From a checkpoint of a small rotation predictor: arch vit.
Rows from block 10 of a small rotation predictor, named by matrix and row number. Rows with one number belong to one neuron. Each number is 200 + 30 x the weight over its row's rms, rounded and kept within 0 to 999. All counts start at 0. After the name is the row's rms in percent of the matrix's.
After each neuron's rows are labels from the 100 images, of 14976, where the neuron reaches its highest value: "colour at peak" is the nearest of a few named colours to the mean colour under the peak. Only what is clearly more common there than usual is listed. The data: crops of objects in photos (Visual Genome). In brackets: how many of the 100.
# fc1: MLP up (model.blocks.10.mlp.fc1.weight, 1280x320), inputs 160-319
# fc2: MLP down (model.blocks.10.mlp.fc2.weight, 320x1280, transposed), outputs 160-319

fc1.38,099,194,143,241,180,220,207,177,219,181,229,166,166,147,236,202,207,194,236,189,169,121,186,218,198,200,227,193,239,197,150,178,232,208,216,150,228,188,231,219,167,195,211,195,167,198,175,154,210,237,198,174,188,260,159,150,213,190,161,240,165,253,176,198,205,189,200,221,195,182,232,181,179,200,237,167,237,188,224,222,160,187,247,165,202,250,232,180,181,191,174,219,268,242,138,198,178,182,241,179,252,234,215,208,277,214,238,214,219,217,201,239,167,172,209,251,224,214,164,232,227,212,179,128,214,197,163,186,209,221,157,177,183,240,178,161,222,158,205,169,203,226,181,187,224,201,207,176,210,204,170,200,163,220,148,222,186,162,216,156,205
fc2.38,110,180,202,200,203,200,208,193,199,203,201,201,200,203,196,199,204,197,197,208,204,0,201,200,203,202,201,204,203,200,207,203,202,201,197,211,191,193,210,197,212,206,200,208,188,207,195,197,194,202,201,201,203,194,203,200,202,189,198,195,200,200,205,193,196,193,197,190,207,214,202,191,203,198,206,216,203,200,205,197,204,195,186,195,205,424,200,204,195,186,193,199,201,190,204,198,195,196,196,202,201,168,204,198,187,192,204,173,200,196,201,201,200,190,200,169,190,220,207,197,203,194,207,225,207,208,205,187,197,205,154,213,191,198,201,203,199,192,196,201,200,191,204,202,201,193,204,199,189,196,203,190,214,205,209,200,206,198,185,201,204
colour at peak: cyan (25)

fc1.575,100,199,221,200,200,223,175,161,214,202,199,232,180,157,188,205,169,178,141,225,212,195,186,199,230,195,190,164,203,194,219,221,182,234,184,196,203,196,244,188,249,213,214,164,194,159,209,229,205,204,148,180,221,142,226,165,163,193,169,192,209,197,200,147,188,198,227,178,113,148,205,214,238,186,232,154,217,181,258,215,180,181,234,253,168,214,173,220,182,193,252,195,224,147,218,174,181,205,194,209,162,227,246,184,250,174,179,191,171,186,197,238,187,207,198,296,235,216,176,177,233,235,203,150,198,149,190,185,182,182,229,212,164,237,189,155,153,237,163,193,222,241,150,186,191,210,169,241,241,232,189,175,235,187,169,190,193,170,229,222,237
fc2.575,101,157,171,186,185,222,246,220,231,195,194,187,170,212,234,200,202,200,210,223,183,328,183,192,206,222,140,201,203,231,174,172,210,215,201,198,209,217,181,204,145,199,204,203,211,229,167,202,200,191,232,192,193,230,176,191,185,204,239,207,222,193,208,192,208,209,169,179,315,210,207,201,148,200,181,180,190,217,159,211,170,207,217,184,235,5,192,195,217,207,204,196,199,282,174,206,202,222,195,218,189,215,147,203,221,222,181,238,233,210,179,223,209,199,227,162,199,184,202,207,199,191,191,147,206,243,213,222,194,193,206,156,242,192,199,196,230,203,273,210,181,213,198,194,178,176,187,191,212,178,176,197,182,200,190,210,207,212,223,199,183
colour at peak: green (25)

fc1.695,101,245,163,172,220,242,149,162,221,174,227,164,234,195,226,237,181,226,172,205,232,117,188,219,167,179,171,194,160,148,218,231,226,193,202,137,194,221,176,166,177,230,195,192,238,142,222,199,207,161,149,229,216,166,227,181,194,181,229,199,202,225,184,149,247,264,229,193,211,168,183,190,214,156,187,225,173,169,208,211,207,188,170,192,223,209,235,185,231,164,263,212,235,223,238,164,181,202,249,226,196,164,234,226,191,195,227,227,182,224,212,237,165,196,217,194,189,210,228,213,202,175,179,206,197,230,162,205,172,198,140,169,221,230,218,181,229,201,147,227,204,269,213,172,218,184,183,165,215,198,175,177,146,171,210,198,161,166,204,236,265
fc2.695,099,206,205,200,212,195,213,176,201,207,202,210,213,199,179,194,209,201,202,212,205,0,204,211,215,207,211,198,201,203,203,204,204,219,178,211,182,187,222,199,200,208,201,216,178,212,194,198,185,201,201,201,198,189,192,204,208,193,205,192,202,189,209,180,205,198,200,203,197,210,209,175,209,208,204,210,209,192,204,190,213,199,170,186,203,371,194,201,200,171,183,198,201,181,190,203,178,197,207,204,199,194,206,198,186,196,200,166,200,190,198,204,200,164,202,191,193,209,202,200,210,202,204,238,209,220,217,171,206,211,125,230,190,195,198,197,191,196,204,197,201,196,202,200,190,208,203,197,193,195,212,197,209,213,201,200,215,208,200,198,197
colour at peak: green (25)

fc1.499,105,221,168,212,195,231,177,192,232,217,219,181,222,163,149,190,199,201,216,185,185,111,237,212,247,226,163,178,210,145,148,179,229,183,186,186,246,202,227,191,189,185,164,211,234,229,196,216,232,241,220,213,192,259,169,210,167,216,198,153,189,247,197,145,193,192,227,242,140,198,186,177,202,200,217,205,181,229,160,211,180,193,271,193,174,239,178,218,195,244,194,211,189,210,196,164,186,189,228,181,228,194,231,202,250,225,199,243,235,235,240,170,190,191,170,224,170,212,195,186,227,218,215,170,225,148,230,219,190,181,174,190,255,162,168,193,233,196,219,181,206,232,194,221,264,254,173,176,177,180,147,245,207,156,214,235,210,236,187,194,208
fc2.499,132,158,198,193,198,203,213,198,207,199,200,200,206,201,199,200,204,192,198,208,198,0,197,199,205,206,201,203,203,203,203,189,203,198,198,209,190,194,207,196,203,198,197,208,191,207,188,197,193,203,203,201,204,197,203,201,198,195,205,194,205,202,205,196,199,194,196,196,220,218,202,194,197,200,205,212,202,198,198,196,201,200,190,197,206,403,197,202,195,190,191,200,199,206,202,203,200,200,197,203,200,147,199,201,187,189,206,178,214,195,200,203,199,197,206,173,190,214,201,199,205,201,206,203,210,217,205,188,202,206,133,209,198,193,201,202,204,193,208,200,199,191,200,199,198,193,204,197,193,198,206,189,203,208,202,199,201,200,185,200,202
colour at peak: cyan (25)

fc1.252,098,247,218,215,237,175,172,224,220,157,237,180,246,228,193,186,227,220,162,195,237,120,227,151,219,199,177,170,189,226,187,165,202,213,245,165,212,204,179,253,174,159,164,227,191,206,217,174,177,222,172,175,164,241,210,159,173,212,245,244,160,251,205,201,215,232,217,223,185,183,187,242,164,177,235,145,203,238,186,159,230,181,269,187,201,239,211,154,186,190,205,223,258,206,224,236,214,224,205,230,208,218,233,211,238,195,230,267,165,210,219,241,157,220,211,244,174,194,155,259,188,248,188,196,142,213,196,254,183,159,172,177,226,207,163,229,158,236,159,229,258,211,196,207,243,258,170,187,248,243,171,194,221,151,184,252,150,245,217,209,250
fc2.252,114,168,201,200,203,199,211,193,200,204,197,198,206,205,198,201,201,194,202,209,201,0,198,197,206,204,199,208,205,204,203,195,201,198,198,205,188,192,212,197,207,208,203,209,187,213,187,198,189,203,200,202,203,193,208,202,199,184,202,196,204,206,203,200,200,195,194,191,216,221,201,190,199,200,211,213,200,202,205,194,201,193,186,196,208,399,199,204,198,189,187,201,199,201,201,201,196,197,194,202,196,156,195,196,186,186,206,172,217,197,200,208,200,192,202,166,190,222,208,201,204,194,204,215,210,214,205,181,197,206,134,210,194,197,203,205,201,194,202,206,199,193,203,197,203,193,202,199,186,195,203,191,207,205,212,192,197,200,183,197,205
colour at peak: cyan (25)

fc1.215,083,243,245,207,198,237,220,247,201,205,237,206,192,196,171,188,176,192,204,155,150,184,137,219,176,186,209,220,220,166,213,156,230,166,163,174,201,217,200,222,187,208,240,210,177,237,220,162,155,182,170,168,222,225,190,148,246,208,164,214,221,184,188,240,231,187,194,171,222,228,219,232,210,226,243,186,234,223,191,250,169,172,158,240,235,155,152,252,186,143,175,183,150,188,164,242,218,185,165,246,207,177,182,195,227,230,232,208,180,170,185,244,240,175,190,242,222,161,241,157,249,158,208,231,192,222,181,158,147,256,155,199,197,190,256,178,245,188,179,184,179,177,183,194,235,225,183,233,150,184,149,168,159,169,200,163,192,242,178,238,198
fc2.215,008,202,192,181,211,197,199,197,218,185,206,201,145,191,223,195,216,187,235,213,231,147,164,201,201,223,213,195,189,198,197,210,196,209,210,247,159,201,214,213,182,189,191,208,188,189,154,215,174,211,204,199,203,173,163,201,189,207,201,194,204,193,220,234,162,172,195,185,212,205,215,196,207,180,175,301,212,180,184,207,206,213,139,187,200,350,196,207,186,176,198,213,211,174,200,209,194,192,188,191,228,225,232,203,123,227,205,120,145,197,207,162,182,217,186,129,152,242,190,203,203,200,199,277,248,231,214,132,209,206,385,250,215,187,255,200,222,173,211,189,179,170,206,213,199,175,228,199,197,193,264,180,233,215,190,209,246,193,142,226,194
colour at peak: white (45)

fc1.101,085,225,202,173,199,229,230,170,237,230,190,212,145,225,182,235,237,177,173,159,250,226,255,225,229,173,223,175,229,229,218,147,185,238,230,202,155,224,224,166,169,210,177,180,227,155,222,167,187,202,194,178,181,218,185,207,206,203,162,256,170,153,153,175,187,157,233,228,244,192,163,209,201,219,165,163,256,211,189,216,161,156,245,149,239,234,152,217,200,186,244,200,235,162,188,179,215,158,154,232,210,165,191,216,241,204,154,242,169,197,233,175,163,191,182,183,173,202,152,204,189,240,179,227,157,207,234,247,260,221,171,184,208,245,247,230,199,213,208,190,257,200,254,231,184,202,230,186,180,170,233,221,216,230,191,199,179,169,258,212,158
fc2.101,028,167,157,180,201,221,205,222,219,194,196,191,262,188,221,200,205,198,185,205,171,255,178,178,202,187,210,192,197,200,180,173,181,213,212,137,230,258,184,197,215,162,183,190,202,204,229,190,211,199,179,215,223,224,239,210,172,230,229,193,236,230,189,201,210,210,203,243,230,213,204,217,147,204,215,179,191,212,171,211,193,199,267,217,196,141,202,204,191,225,202,202,199,264,174,193,203,225,207,205,185,178,163,191,250,158,222,285,249,189,178,235,205,201,200,289,223,156,189,228,171,197,170,79,201,201,204,272,192,196,176,144,241,176,192,192,213,207,235,202,207,213,170,193,220,209,194,199,205,217,142,183,125,176,188,224,105,191,227,209,209
colour at peak: white (33)

fc1.4,099,260,216,180,187,242,162,180,210,158,171,229,212,212,168,173,148,188,176,198,224,122,164,203,169,234,213,189,167,216,184,222,222,238,230,143,250,246,161,181,213,170,190,184,219,210,218,203,245,226,200,184,186,228,182,221,234,198,166,175,189,248,138,209,252,173,226,193,151,160,178,163,202,206,212,168,191,206,197,230,184,155,202,201,205,267,167,161,173,252,213,247,185,222,141,199,191,243,210,233,233,173,161,184,239,224,165,212,248,240,155,208,181,212,239,216,182,184,187,254,214,229,175,195,207,160,233,195,165,230,187,131,204,204,201,199,216,193,182,202,180,205,221,166,203,233,180,210,226,168,151,196,162,191,220,258,200,230,244,252,166
fc2.4,121,183,204,201,203,198,213,194,198,203,198,201,212,203,195,200,204,194,197,204,206,0,200,201,208,203,206,203,201,203,208,200,202,199,197,209,193,196,206,198,211,209,201,208,188,206,195,195,192,201,202,202,202,195,201,200,201,192,198,195,200,201,203,200,197,191,197,193,206,216,200,190,203,200,207,217,202,200,202,199,201,196,188,195,202,390,199,202,197,188,192,198,201,194,202,202,193,195,197,200,201,166,201,195,186,193,202,177,204,197,203,201,201,190,200,175,194,220,205,198,202,197,206,225,206,208,207,190,199,207,149,210,195,199,198,205,197,194,199,205,198,190,203,200,200,198,203,200,190,196,205,194,203,205,209,198,204,199,184,201,203
colour at peak: cyan (29)

fc1.417,087,244,210,240,240,218,205,185,151,203,249,165,175,166,150,162,203,197,194,165,159,134,179,166,189,188,196,226,162,196,218,188,193,180,170,216,213,196,213,236,225,232,161,186,185,215,225,208,261,206,217,234,256,232,238,189,214,173,226,178,191,210,166,142,225,195,219,189,175,219,151,206,220,197,194,167,199,207,206,246,191,209,220,166,205,234,203,201,163,179,161,207,216,174,188,239,238,171,254,175,153,206,195,150,178,238,230,256,197,174,134,209,231,195,195,176,189,226,163,171,214,232,172,152,211,164,211,228,154,206,137,226,155,170,208,226,196,188,215,211,195,223,187,213,200,181,228,206,176,231,181,150,189,189,200,226,178,210,274,236,247
fc2.417,060,197,206,202,203,193,207,192,195,205,201,200,201,205,202,200,199,195,198,207,205,0,200,199,200,202,196,203,202,198,208,211,205,200,196,214,198,203,210,198,208,211,202,206,194,207,195,199,190,201,202,202,202,195,199,198,204,186,198,199,194,203,202,203,195,190,199,191,203,208,198,193,206,195,202,222,202,200,207,200,202,193,185,197,210,460,202,203,197,189,197,197,203,185,202,202,194,194,193,197,206,182,209,197,184,200,202,176,184,199,207,199,198,191,202,166,192,228,209,196,202,192,207,241,206,203,204,192,195,202,178,216,190,202,201,204,197,194,188,203,204,187,209,204,201,196,203,204,189,196,205,199,216,202,212,201,214,198,184,207,204
colour at peak: cyan (28)

fc1.424,100,220,142,165,179,243,172,177,208,163,209,232,240,193,216,238,216,222,203,171,183,107,157,172,248,212,200,242,226,150,229,176,210,174,178,206,250,220,173,254,191,179,220,187,181,210,222,185,239,187,178,188,208,180,221,174,166,188,222,182,157,218,157,215,185,235,170,199,174,153,175,225,224,202,223,226,169,254,198,236,201,183,211,167,158,249,238,180,193,177,186,249,200,179,151,165,222,247,189,181,196,173,178,238,272,193,234,279,173,199,206,234,155,243,225,243,180,144,233,186,211,211,168,160,168,199,203,234,196,191,140,142,249,164,228,225,214,247,159,211,196,246,188,160,256,226,179,252,178,235,203,166,177,181,153,189,219,168,229,206,217
fc2.424,124,192,202,199,203,197,217,190,195,207,198,201,204,205,196,199,203,195,198,207,206,0,202,201,207,204,199,208,203,202,209,205,204,199,197,212,190,191,208,196,212,211,204,211,189,213,188,196,191,200,201,202,201,194,195,199,204,185,197,197,200,200,204,198,193,190,195,184,214,212,201,187,202,199,210,223,203,200,204,199,199,189,182,194,207,401,197,202,198,183,192,198,201,188,206,203,191,195,195,199,199,172,203,196,182,193,202,170,195,198,199,201,201,185,201,166,189,224,210,199,202,193,208,244,208,211,207,187,198,208,165,219,192,197,204,202,195,192,197,204,199,189,208,202,201,192,202,199,189,195,204,189,209,206,217,196,212,199,183,201,206
colour at peak: cyan (29)