config = dict(
    horizontal_flip=True,
    translate=0.06,
    norm_position='pre',
    head_dim=16,
    bias='none',
    shared_expert=False,
    grad_clip=1.0,
    final_lr_fraction=0.05,
)
Rows from expert 7 of block 3, named by matrix and row number. Rows with one number belong to one neuron. Each number is 500 + 40 x the weight over its row's rms, rounded and kept within 0 to 999. All counts start at 0. Numbers have three digits each. After the name is the row's rms in percent of the matrix's.
# up: expert up (model.blocks.3.mlp.up, 8x320x320), inputs 214-319
# down: expert down (model.blocks.3.mlp.down, 8x320x320, transposed), outputs 214-319
up.144 104:498495509505523493558485545507441496460418566498511469528514558518529494492531530611571441617532453533592456510554459454519520439454448515472515465502534492487510482569512521512511555542546474533465527476481477471513605464515511474519513431473462596524535476456508439483542551513480508465527468494504502501518437560459
down.144 110:473486445568520511492509543468402479477507490468459501462477509479487553578453446528508559546502531536495502506507518481525471484582506514515519439507520484511511535560497522498509437487668493483495457502520514533513505458500451514495556523586522492523576511376553510507439487498453498493497518504518461540515335522549
up.145 113:498467489480537546508494535526446526503433524529536444522517532525489447483513515609574443625522447537572450506530495490464557456461465508428471499518490522529497425518535515531512565544534462522460509434424446435439597528545499496569476466469452545494488488420449482489554505513481451463548442503511441465519429532487
down.145 132:464462480543504547499470514470413503514534497464499491463497490472512541555468449520532557567508557510517534492499493542479485509515480531461532425503536490534501512604497511560528468486655525475487476517519506549521488479504492530492511500588524500482569498361542477497458512490458525482476515505547521508477353480537
up.146 077:421481523524538470542459442480440468493470513537409539510512544521472590538488520447488546492495529541457404523520538517545451487597468522498510446479532422463520519466514504424530460512499518514551478511582516510603474487453460507496553507576545523476538492529539430464510451523491475532524572508493478546463505570447
down.146 071:515519490464507510514519550456563494469492485526533472513505536528515490460510513502475504482502467499493530472496479451554503489381502485524458528445431536439533512438501461542487529438421484472495497492507525434443522530490561490432524521411494502485420453589474475487497467448564528498478472476493485508456562526510
up.147 162:523506490491504445465543520472581481480530422512517512499526459442458472480447514454471551423436526482503603472437498504426548579478542474507475517443460552515508517515507490526531427426509548498551502529523504531488497537509499553466472523501522462505468480507537525485470466486517469548427504531501515541494501431489
down.147 162:479524539402501433499502528443515527509472498472598578478466499519473499514518527481488472434491471483496510507521450523476527478397517552524577527454513484511453489487433494547495524490493487465510556566483479481444500545530603484485516513417500478440432539499513536510492532508581500560497531508507505510493501490503
up.148 138:509488519486542545533493536479427493476453576516511483499498556506511483474546531581583441602518439523563447511523487503558501427448427517474524451530516480469482456543498508523482533589575442491483528479495436440518580484508514471542531439489460562520520495428463462473554517503455493457573475481471486491520445567460
down.148 131:446486458548512524476477509494422469479528512463445486455451530507506540554468474524522569567518554510496488484496522515503458472554503525514507424530534456517525526585470514508545462488618517489523472551551512527525479443506475498492532541624534515523585529373544505517469462497445498490480545483542495524509370525550
up.149 219:458522534519511490488462505484454511491481525489472539530449534553522549523535521489500478529539459542476451533517487497561363440525457519528499438537576427452480530459495525417541467524490463516503498482527480465584480468460488487493578470503482544503513481514472427496508497521475496508545529470483486508537502547483
down.149 195:462490499492506476485509491363488473487521537504499517492477627507489553524479483458458567493467501506473477495498488532594467481504452521578508477510537456410458546470463509472548437484474500484502466529568487503505461495506534530473542533517538512461492504526561479501419480514511513523508562507536442537524511590544
up.150 074:500531514548488510471505429453471515498563493468402531492463490472505523495511502447504539495515476520516469499468519517543424459552494452551484437548589462443497487457450485442527471537470485494483557483530466517566482524422453481470499441569438551478558499526528486527507541538456541487522537469435506517529510560543
down.150 071:539469454502488539524463494416516489481491486509602492526499538580480472475487498438464498467508478489497528517507541484517500561407481453511497537470484586446466527463477488531482481482384452494509507527547505468496513501510567524501478485431452553465441452597484491528465469482492463528499503491516439538498575544500
up.151 203:454531537527489496491475490484459493497474549486465530541432525562511536542564511479494483550520473533480459507534500501588379434535462522543492440538570427451450512459487527433519467530482465505478482481517467470580497463475482486505548477497490554519507492517477435488537497518481484503553531480487497515548519559487
down.151 192:478512497520505466498482511366484490487524558491510528467465622522460545532478476461492562483465519510481477506502488526591459467521450519564518483510540458404456531474468504477550438475460517494500470551571490511499463504491526526447534498489515522435483510515553474496407480511514486537499583517546432561509508584534
up.152 079:516469502525472530477448453544478533511517499527425476471482533504518466573500441441491474589500487519427430491484490497505411488550499514481563501495539427517478484482435498422503504516482477515470496535494486483530472467525471479482503494504503550500477507504492496515488511525442486504515563470515485465479536535502
down.152 080:509473438498511503587495527455517470491551494516596551469541552506549462477449479468420564483523527462494498536507533479496534560427501518545467529492506566489524547433506482522514489503444553501543472549554498544470514481475582555528481527434505485487436478548509480556467483520535526507458530445519475483472595549540
up.153 068:450505539526461524494517430549445510471501533439379567523477543464465523570497478463519449500476452544499519545514518526521417470533514534590532384547504426440516493496488482363501443486464443484542556473512514487528483494494531476530533490556517523491573451507493418506494561535483538523496547487519484531522504533422
down.153 068:502488500451512499471394545465530503470470487502559460517529532500474502459489508437440473468462486529453513465509477470489582508399494435484474599515458533454558527472541486529512449546427507524512521471466512453473501520513574481506491473437450472506376496597527460513515468536509530488487471549497506453537571553470
up.154 086:458539496546499495541503433465506467503483509518410551514438507525566531526495510460491474525477479544456461519566487519553449486558454494563499443529514462449495511479482525338544495504476556502515489506516495500594492482519466506485564463541538541485512486517492481485498501489500453501542564503488489508515554557517
down.154 088:488488439471495477478486506418522512486485539508545516536528593520505505467470504468464522457484481494514501511527499487535519525416498477550475555442516494402488539426502490521538457480401537500493488506517500486463469480500610497491487511446476494480384440554524509483494470516574483497479530527512429537514520561490
up.155 075:437504524555498494507507480487444512505554551484416510477507494502477548530498524479469515524494515545512490522508461495516445478573430511548508408503514442432510484493487511361515412504498489490526489518534550531562469487480464479459512455514504583486577481516522506502522473513458466547516538524510536478501545504481
down.155 074:525511490486513485458529519453547523458508504468572526481499603531513549447532528448504489473490488543550464504486568520556541484377477488521488573466515518436437492400504528517499515488424509486521509475584457485536494511499567516505493482421470493526396485564463528513503508508526454534544520472489470539502544546507
up.156 075:471494475556528462479555506440536440566532441453516536450506451469485472491414472480426546391482522495484554472461479496485468519476574508519450502484457534481525516519465457520560437437512507545567471583532531558480457509550526469448503490565534421516552531491521497478448447455524527555453525520481531555499496444511
down.156 063:453530535429542470458455523426499522455475490515512471488551499502469533500502486435452516540512469501534537479539518519505497504439467513485520500475537459518441548474529576471454572478444508516498536539512454414469516475469575533525556463447532540480474500584529483531501482528525538446532483478464532466515608579488
up.157 077:495482501509498462474553495466543467535554422494494465477507469479519470497508480493466521442516530468495547491441529472430518567507554452549480530461506548527528486566508496492523451482555463452563512544555552561473495524521502565469489487531531463526517502491520516477455502452524501548426499521533488543466457431494
down.157 066:477449527534490456537482509475511494512544494522559529481463447511482506482555486432467480466552471453494476515530454458459523491455477558560488526528485489484494522447473502516494523475444534467524469491471498506500494503473586465458461452454483502469383505558563452519473517496513528497523575492511521539494564555497
up.158 082:499530524544512457472462481456480486453500522530449530477469511496494561553498526430502485519477520534435467503520488561507448476556462562547518446551546436435443525478491513372493439498491543482528499506568486527554521463447400489509538470557515549475539501488532511494503506485488526510495544494512497511500558519514
down.158 080:545505465513513466497454516453548532503493461555588492507510561506499481475483500454459498467524495478511541524553448535533510511405497479518528525504482511425439509457497466518534492506401524517492472512465540476445405522515585554541481527373509486462404476594500524483509476515524515511530505521466445502511553522498
up.159 054:441508549498501466463476508529457453476510520568485506534453439492540476523555515552511559462496534448516534439469461538474482482480501470526516490495563457491455472535519529505487460475514524435474518486548483501432520508577534481459520487574467471518470510463549526543480496529533441525462504449447578567551549541494
down.159 052:512505521477477530478494478538528522462434516510508470560558442506504438454575504456505532403421484504498517507479457467509462461484517475488467460508451530510497477531502504445480496507431453452533530477452483417514537522475429500545405449477457490500438423592541499462611568534481506503458460499488524527482501490478
up.160 058:466491452529550516526546447545492445510494450529485517378458405541441492526397420513501539505511544481485497480494541500471479461462531454528448539519480492457507507572497443484485468418528497454530500518600522577424408523499543470471482533458511497484487562432519501458485529470477514500506526481534564442494476451531
down.160 058:555478536473456471462520506529542446500452540473507504516567499478466482465510545475462432510480503512489479496447444435468492503434457481438486525471443489531510517388506500498451483487401475501527486536476498491473482531507496434522483504501519531453410508602480514518519488506504451447545517472533510496576553514472
up.161 078:508495566504478515494497469553463482500477562490410524501424501487529535564483483488505480496509505516479475511527450480597417427611455524558506514517548410433458512482493498402490497506479426454524540493502463512613490482503497451476506503497503470500510497533473448533467553535479507497524567542507527478499530511500
down.161 077:472540463458510503527516490425484453478506495492589524508558592474463505459492477438455564492514512523505513494526522534521529495379459509548526506434507469429453590449479539497498457440445526523522443495505439502464492476459592520472529541464506519519395498542525495481409437513532511503517521509504457516449499560514
up.162 077:514513487504485467499515491481476489516562449475582472460493469468495476447454526478464565407503527450534561491414480512503516548475557512524518519481524532513470472588473471546534410452558491505472540525558529569464493522533527553479538521484528450507517545476497547516492516512506484498446513524498539534483515379530
down.162 081:483488508479492462509495480474552527519411485521564536490465487473510495476537495444484464409521504493472489517519413512507501456438512542542526513462561451495469511510456504493486521476434512461492470525517446438496425467479613475509554469415505466452470537532547495545434519501469541495503535486480479562499538492504
up.163 151:531502483518517469477534504492601458463524404507521524497493489450461476474471492469475533427472520473530613506432521495425566590501544497492514528480451558507494529515518479522501438443512564503516504540554518534465461541500527548446495506496528414463501493504558523514478445469529499537394497516517519508478447422492
down.163 160:492522546421470434485499503426525531498472479500576570476449502535493521513502518468495457449490478486469539488538484508482545481406501586510591549435520499517466510492445482571494527484494491467527545549511508484467500530518607478458529496423482462451442511500526518522477525519568525543476535513491513524512499488486
up.164 129:474524555526495504501485479484470515527511550502444516521438523529524508565539494477477483564502484515483433514506494503558385445506468504537485434525542402448474503447502497378519472537486477468505490509527477452586498476480480502493535481517491519527497481548485441469509502516488503537526540488515489518520536536488
down.164 124:491523510521559477504497536392491461466499577487525535485477630496492504515475480451459544498473522516470464485503500511568491492469449499554484525475555455371428537495479522490537424495459519480504479530568471482501466496483556513493523545460504519457491499521545471505414517538530491516490554502521445573490517607555
up.165 064:472539457513507475490524425490546494572494454511447493442451402490537488507495506520425524486457578507469508489503437554439491489529510484484487498415504543514473525549469468521510438462554504462523481534566543585492509494533495509491494552545538401521544500460496456477428479521494437505503551529531575588504426419609
down.165 069:457515489421503503508500497457488455485440525440573491513534569497436458496556501511500438500454409455478513491497454455515499542445444559541512492465492522463513523493477485500460543502425501504502551536450454438512528532536536469525533504441496538507457500547509543536514517498549521521508470540472521462459552515507
up.166 100:535499510490558534538497523507460527512453546501589456565542516501475470468496522586524467619509443531578457493526506488537552511472441484448462487529464524514521489524543531559479600557525478495487520430450458500473552485538527517581485437412478566522501450425446500463552487510489505442557417504487476443502459562451
down.166 108:464471454556516552473504538454428455502490487469484526461490513469498529563461460538559530539527513496535519493512513532498502506526488516488545436552523441537521492569511522508519468482632498491480485494508500538504515485456441513501536487598510480508538510353520507535462532493456535482492511489543489496499273485518
up.167 065:546551470500504446494500539409559486479544392463511536431458492431481565493472523518537546361536569467501540489463505582499551496544536507450542559492417493559493474549503435531491489442534540447480526499518509474515525467504519565473523530523478405469519506433491506559477533500420492546513545488520493487439475429545
down.167 055:469515494470520457523490468504494488450412537520535527523465520573501544466469438434433510408496446558478506489505441475507500464484499536587499569471498546447489494492453537447523479572450531480548503538486455486439510535497602493557549522480500543469470572572481524478518496555494506443469517441544420555510566493476
up.168 095:492429523477544502518523555471455492510505497509560446497537493486494452483532534561567468632540471484591490508533520479506551499436407457473516473499470472539503429545524478570480634552550475515501491433493444415489580495539506492559458493511470528483492497390422478457517477551555493440497433473467460454494452577455
down.168 116:445504481545484507489472503463425466530535490470451474471492498479488537580439441539544543561498554515508533517483519505495497514545486518491551457519514471488488483596479518532515479470615502471540485535500495558530494513485477531479505505558490464484574517350539479498460512478472542502445506515526514524472334528545
up.169 074:479532479529499528515497472445495440520525553484507514531491510519443512522530533538479513494513500540498462545515550547583474489550449505593448488546504427448519506483492510406533449440524480518522503538532504523608516506492476462504535508525503486507649496480547446499413474532472518505461534489544545538532510526498
down.169 064:530441495480534491506515565438551533478466522513566511528491516563448513430492513467484485456543471522488456460517506522503532484396513512470512594464514467460485496432494467484548553503392500519480561541494479522493482535508556522509515484404513529456414478582494526450521465452538507525513505506511535489472540536500
up.170 088:518456490483528547523514523524431484472505525529593456551511509493528471471512507645549446616542473513550490490536453473499519541477493520438503483557493543567476493521498541579474553557504491532496498452447475476449585505515501456580489487476487570511518453399478504452551499474468522482501478421489447469523411561455
down.170 109:489484453537490500499498531492429458519505502468490507460484539488519510574462496539547548571480527489528515493500485503461507483550480560509540461502528508514514503589503515547518478493641539498490494531492505531552514475510470533453515516580525508489565511355535506487486487492501507515503503496527494524484299513548
up.171 072:502500494473479493410520430443507473527555435487477536453479516461524504461435467523515566424499579441498559527450504507477539553554497552505513561500458516482497460526488463516469380450538503508508570553540530566493482480450507474445460555568518441493533505449542459496446472488531498548483549478544483525454453392518
down.171 062:512511518471448515479473506504532483473456490518503530487527543537533522486570568492505466435474447488491455506525519526437508477400488521514515456481484480510478492390533516518526580490367509536458518511469497424538491525514605567491476495408461497538429523562452518463503464461464508494532554520462507504509648560501
up.172 072:523495509553460496535536470511530500501543464499500513476505457451469461513428501462491571366477533478484545438429465495475487528505572502567542450463480508527559569532461487538510397407497505499562545552535501567517422531520515560498481523544530500490504498542529538485404480534490487521444497472555529556478493464546
down.172 056:519504564463504481461482593380507570476476478530548456553514565544516486476523458493512539482509411485476533561517545492536523405399404515487534481465442477432497520478512532495484527544475540480507487520466406475475508446502491468535526485473472551522495568525497492512496467458488480478477565504526458518533603543484
up.173 089:484507446523517490460589541453521477498550438482542496500475483438495493493474462478465599358459508473498577509467505523450574575512513492565469509500493553459502533533493513561478426435554515517545510592563519574497441494502521556450468532528532469511547536495499529470468478531499486547419503511509487545473475424536
down.173 085:475490520439488441542456495426509529545424456516540533461475493514466481512501509468488475378533514504485498504539474516450525480434542580527542528483490446493397529467458517488499513490483495492510537524486451469477494529509642443524552519426559470440427520526496523528463509534491492484493557470456506535471526475510